From a checkpoint of a small class-conditioned image diffusion model: 17.5M parameters, activation gelu.
Rows from block 4 of a small class-conditioned image diffusion model, named by matrix and row number. Rows with one number belong to one neuron. Each number is 500 + 50 x the weight over its row's rms, rounded and kept within 0 to 999. All counts start at 0. Numbers have three digits each.
After each neuron's rows are labels from the 100 images, of 14848 (inputs lightly noised), where the neuron reaches its highest value: "responds to" is what is common among them; "patch colour" is the nearest of a few named colours to the mean colour under the peak. Only what is clearly more common there than usual is listed. The data: photos of arthropod specimens (BIOSCAN-5M).
# fc1: MLP up (model.blocks.4.mlp.fc1.weight, 1280x320), inputs 0-159
# fc2: MLP down (model.blocks.4.mlp.fc2.weight, 320x1280, transposed), outputs 0-159

fc1.492:509478472455567523578502604521574493518443501606468504503508507432534504423552481486506420495431392559628488493428511476468529431479472477607481518575567464483500520486487512499478536511602507496512490503506487515515516448440558513483592546493607462540500493449592553555524499517448453547561396573497388367442516494499532531543485570480524513487477505515524448465466507489685477439516513507461500464519517584449553559572552491553532490509527549466522430414529523391480561485468503
fc2.492:504468544570548481520559560473480529590573521548533557502518441359535569443561583390544440530556592557602462485440535479548508474555488494541582515491531535517577559513496551546447478529578513532507493492514463485427413539485469441506513507403592507501489514513522390465481582482570498453503444515595564594449499396540509561531452507499416483535479500458511471507524554459561391542399584457539528539502427508566459587500482534475523517504480451434462536520526451532513606492473539
responds to: order Hymenoptera
patch colour: grey; brown

fc1.620:583482561477541419504499482475540466489500533506474547472414547508548569481497516501603436527470612529492431481531469500468480557506472524513447554626545585571492517454515483425483570469566498470526528567595510405396490532444559573493500454486448497569505549447524607483441487530518525397433443515478463536468429461494478439587568576473491506401505479538524489545533510452532470445531493537531460493441485483477507541564543506492519529357460480557534544448455519488491515451515373
fc2.620:573466523465471422519447575456454552481538564495527554526478510535505506412497486523543457584553623487544502483488549554467444536463528540486485548411528456511486492562522479467514504481553513490496470458551461433402514431531465560438456590543521561460503555552473444507464538508485424565388518480495517442513571497553473451505500520506500520408523525479526445535498492511485468512527573548474466481536516608501454393550415545472503545334440533444457492610507603508484484434422571
responds to: order Hymenoptera
patch colour: grey

fc1.176:507482497527515474533529443496612426582495433513565448424497405419459528424510449466464436488470474572553464512544558452473500515444422413574523466515420520534489520475494435386479537454568535446579529530494625453567530448485530492420524463525523510565468459504475521542480476505470547530446521490530425419446485449486488491454460462503458512488518517483512433514515502523462455510529457387444470406539464582500574428417502502484510511470475456399503492467580522469534584485570596
fc2.176:464489595423459535476504483448562567475485532451488507575404495476539478449462557486430472501491500514543560448434534505535570554496498481651422582503432475446473504530466526508493492462469429496435543515550586514536507467484528552496514533516495521602479548533510469555548426471451442503516469481497578482515477399489493510529590455653417476488476511543456427494534547524516505524474582510475544476470520438510470503616500443479494468502558520409551403463427464480536484533483604
responds to: order Hymenoptera
patch colour: grey

fc1.577:586469440557533466556494432531447502533475455462505541525487505560448415597527492550483545528561517525383537493479465448449419526565532464455490450426481544470489496602553412465477465465494516480533434396461617501459567510531452467572507409530442455343500543502485469431517494596474571449447456464515591576511502555461564427546606452522478560396552551557545592479527547536440416520509471538593454531531491458454443584539422498506460486581570490551471548550473455564494478509459568
fc2.577:399492436496496516426587402541427571544527528621508494558536534568542582605498586502477501572555442517369515480517445526448510512624488523536562470502533437481522540469388549410436504471449516504494522503466499454525400502540479523480559570530484420352423470512393623521450519459526450437559542543468490389469425536512541542475569472427459440445513530473522546571533539529493511547558416524520474487490443419452577521485511511509511542507442552468477583472414474486487525536520476
responds to: order Lepidoptera
patch colour: grey; brown

fc1.100:579598484618569525574535634551590490538463557473490447525406467481428497526443557524495502462469446507552500511547531505465494539469466424474488431466489468611531501540429500489523434538479557502426530494463537471404522508544436472488502447360387430447513477566585476445504495555508615514495478518534513469491509485447560516565479457513460434393471471499560510423544558498551457464455508454444447487517500445516426526466544451467515435499489454473470521562496459459548470558527500
fc2.100:489421578449533464443505465571477462501498515534510460414404447501465497450502465466543437458487425567553516539453495450517483466592554502478470554553547520611468550427473615504500608557531497444484517485515540511428455531544544391458476548645498512566510508532515525458469497526454457444516517436523588550443556465507564555568454407523460468475434510551594579434513477480391464496503496510544498509559517544539511453509473472526402512469543511554479505480597450514518446486507490
responds to: order Hymenoptera
patch colour: grey

fc1.434:521442479454559510535512528522463538499370476535513477544505468420564541463450485521516495554437570470567520443461394532465539516382503467459403478573572498480441434503492592410463467528485438505508478473543454468547555543403483461507456435436553488425495560568446481545575471513463406555503547427518449412567483591572538449494518544465551578458476513496476612566507527501557562418437554611441431470519538651506513580518454512497652485464430580511529548575485514519551646513570439
fc2.434:503496564588566539542533572389580516450529472443543602383518458471503454524520491534534490541522485504555422492502556492591509450409456513450559451544442540529566552502572534566361499472502488529508442572463578473443526554454435580431475484448585537416493560513555425487475616444468514472523430422546452653537543540603462580483535553544442467540427405558570472480490522484556555537448495505533539502578511561486532552458408554564593532511493476509469553483595504590540457446479478
responds to: order Coleoptera
patch colour: brown; grey

fc1.224:590440463531477478482558545558469425544456471547388534505512579569445583513604570492437507525503493491484577471515517428514485561466444450488414477485488467502480511532501515439490404521394579527434518563481519414472589552520482492528406515457443567434537509479506426502478533540469466551505489508503519551560508419542546513543477524515523518447525593560460614456526517462503527478463583528490474548518502558496436543556512516528491549500446543521536536444485401451546474601531463
fc2.224:542591448420470503534506463547514461488461606433493376494439520580492516525483496507448580477483460475565547408493499431455472601437415559499431574576460459552401516518446447429536523475408439479423491554516519398460476446492521465543506447504469454450477525555481530504513431545634498506528536400474476419530389553407553434513450581577418549422524452469483558527561542586452474508499425473442522462455478448507457481544604458445514438545526434451503521493441480499539467554496445
responds to: order Coleoptera
patch colour: brown

fc1.760:522456548515494513472448512509405442424475507494486448589520513565508486633523509533489550534508488472385540426513486512522509536517536445456424369400477521437514475585479530508506399474542455493438454465455516507497426538491396444534502424510405560433507510533396490448473539562550567489503615516561611553511517488597555416501565461436524429519530511506452625458534505446527475504510531537553491577543537419486477506566514505481476487556553561580487434466526446473527468580452475
fc2.760:434473534490555495453478503569468558534507442448473331483410463436464499566471458471535494474564449496438461466504424546419470521586437433580444462537539519499518455415511476455487502421423485498531448458454529483535513528532531476530489571577520478501520479434563585456545452525493400474566457538499385416429430443561486488529468460436538471406524495510518480501563547481571530450502456538507487507482444422478559516497594536464447520513465535491579543452429522476498498519556396
responds to: order Lepidoptera
patch colour: brown; grey

fc1.311:547523467519614481382490469496459484477411528585405494502488486559495508532521492564509556505516483502437523474482486528566447500504500558509453454476551485490455519451492517476424436536482514541501510448454449523467519539468474510494355470503413500464495501479532526494533471468524424546512498546513551538542479477596581517513551546462585563560518562502381551489385454449530520476470555509543422594503495414572519574587481600468547550585502541577517551463465416476565464540496448
fc2.311:516551532466524523459465459472602527506507481419419441537460561511508493475490420438474562524620534526542505438496505493527445516379409516546407440505463444494520489576500502465472558555486438557496441514468466521481538448477576514529551583518385545524569546542492546501540479535607421472523434425492400451405507599476510430534487424434496544523481564491461605481520538439479434483445482517516496396485524560461390504561583397452541458528502497532472473490549436522469450493470447
responds to: order Coleoptera
patch colour: brown; grey

fc1.374:555629615709681618637578607497522470477468479465502467488490488523486566459466489514494567524472454528529537509579526472505474565482466494451501427500458545477518473569534513463495511480512535514471536557517548457480528500524481522531477465335403444451489506532514464517540545530545574435466508481477532489553505474475460433507428407491437458442456452424471491486520445518457443458454485440452484440454446456547495447496475499489420480490450539432465505517497478441525435482517501
fc2.374:469428493358471493486506444573470463495513541520467524503467503558480587516532480489401496534413470484479576495490475545502509624599455526545466555477552509427472535542506606379482544415494491444492482542466489499450501486437577509507489524664401459482482543512472542482440515504503404398462513446492493550443501471496523492602436339535463526450489507560517629487486520446476500470481535585524448587564514538454515500444445478570480473484559498494425504514552469502509492510461457
responds to: order Hemiptera
patch colour: grey

fc1.208:507460497492479495441580585488518430498458477515454544450393480524441458522414489444569478555483538384551479472497554486511510635407427503487481450499453523502543446565468455479448475434448507484541500482483480398587461477446534489517502483410554413468487501536506481451485562512546524435483494436537543533492496429540512551493518523519468576437559434595604515493575467551468555476587626500531522467518444585583579481463549473483534456611433516604451529502501533484493508532542454
fc2.208:467560496461432571554521491560596481504480576579544481481425483509510525504459433419418509483507448458552506479394522553461449513408480455525593447447434486465440494510458432487439548570399522487461544550464437487451456417548625461549558528579465420419487516611447517553469587569605501512486487435469448464419503522450564454535523547580464532493490489454490584590550499524399430541552524527415517448445547432446390408576513424579468433539563447533438578461519432507462480495476422
responds to: order Coleoptera
patch colour: grey; brown

fc1.189:632464449529505452545548581489478447572511434429423457472458599490560568514449523468490475563432489461553520450578530496449449529545444612517528436495578531532446464525520485484558515420463532516490493448547543494478514495592439490489501472502477433468534504526458444458438484537507556504528501459430579498541461432494495500577490507552464471401464475525550527499355532521475509425457548493473540438536413593529544571434532485509529472550439529596441532483459423515558456551416440
fc2.189:557506532556488483562490422516541497480545491450461478504473594443514516529468439403422446448577504492534475502529533554496456501426559408493507442503441460514510511513506449512580420372507436494526549601579546521472553453399516487482493480511549478532515505495453510526514560528548496491424523438625525494492503484478408535526539535445498494506440450557528578520408521455497447495539542446466452538556417517569506486441509503555492488511469493415459515552519526593480476424609513
responds to: order Hymenoptera
patch colour: grey

fc1.244:593494363516553537559488475488483502518514621469447530505528567540502516539522509511536526541489507489465564418409464468541527473495524440368377429367564541500458520564485426484467412479531490566493435436497500459517550585446411512590458470562440516471535519516507538419536474570535568545480540484545534596530574528525486500572576454504479530472453513562524626508504537539464456454463551489579458502502499490522491540548433542437455451584505540539495546545625477479454395540466542
fc2.244:356539522519568481466531516539520469502539485494474447515438523546456537519532444517513509488479518470498525463489475532477463554500358558437566439532589512517471431488446491486537532446509448522465457482456477393524416560557574398543502616556415503495492482443403641504461493507522496438571566479494515434438491520486520452539517543352512484470514440461537442456562524517500427489481480573524474447453546474503498433482549509546547503552425541534495512402417459448466566488486498
responds to: order Lepidoptera
patch colour: brown

fc1.318:512473520614508485461520588441492463580492462436527515518472503483476592525478503529508458560497580529482553477513503458500450550548404535460630530618466586546545475528501595440493586455492477555508462563517508484557469475520504536526500447534477472512515505417442513532489553488462511509475566435493529495477521489457488465528545596525542550521504437479537430512493470521484368469483504395513547388411525518470472426525421467531462519466515516477556325465512576400512571510513515
fc2.318:628440466343433478480479440457540512559493571506522558420476507530498494593525462499471447550435601524547554486421553457539422467397524473548525525396517425456512510495468564448517463494471542442501534482524446503507510446455489549581509570465506490501515557635483545478498433460527549466461524468497594499492482561533531458489549601532490619551524467441434456570399442486464574509612528410492450604431518524546453500594530410550571492455556470552439403564542531456542519462460554
responds to: order Hymenoptera
patch colour: grey

fc1.720:584509468418559486558479478434438523490524515485474580535588550504495560549560574595550494591477540495513587590490470573541451481544516483539438558515546530612501570504414508564502513550546516520472513506538516531422480556427528528564498547534459435528508520473544641537472450539566518537511440523436450503481437394486503485499498491492526558538508560486398493413491514431497416468533465471503427526399452480422509519487423572495482450460566457565422499513495468459472459502430519
fc2.720:464500552585466457546451511465576499513494582509455545498590520566487564503563546547503486489507549508488579579481477486509416477456479542451462510514523471561437524575425488598509552518501500499459519527519489412399430445619522497594551484524450421539541488548503494538443571583562471483532485450532536434522556612492522531443428465547464574535540548473475499439557491585444521578479499464490472520367538450588518511526572402542437470484541439430555478447539536471516414516515506
responds to: order Hymenoptera
patch colour: grey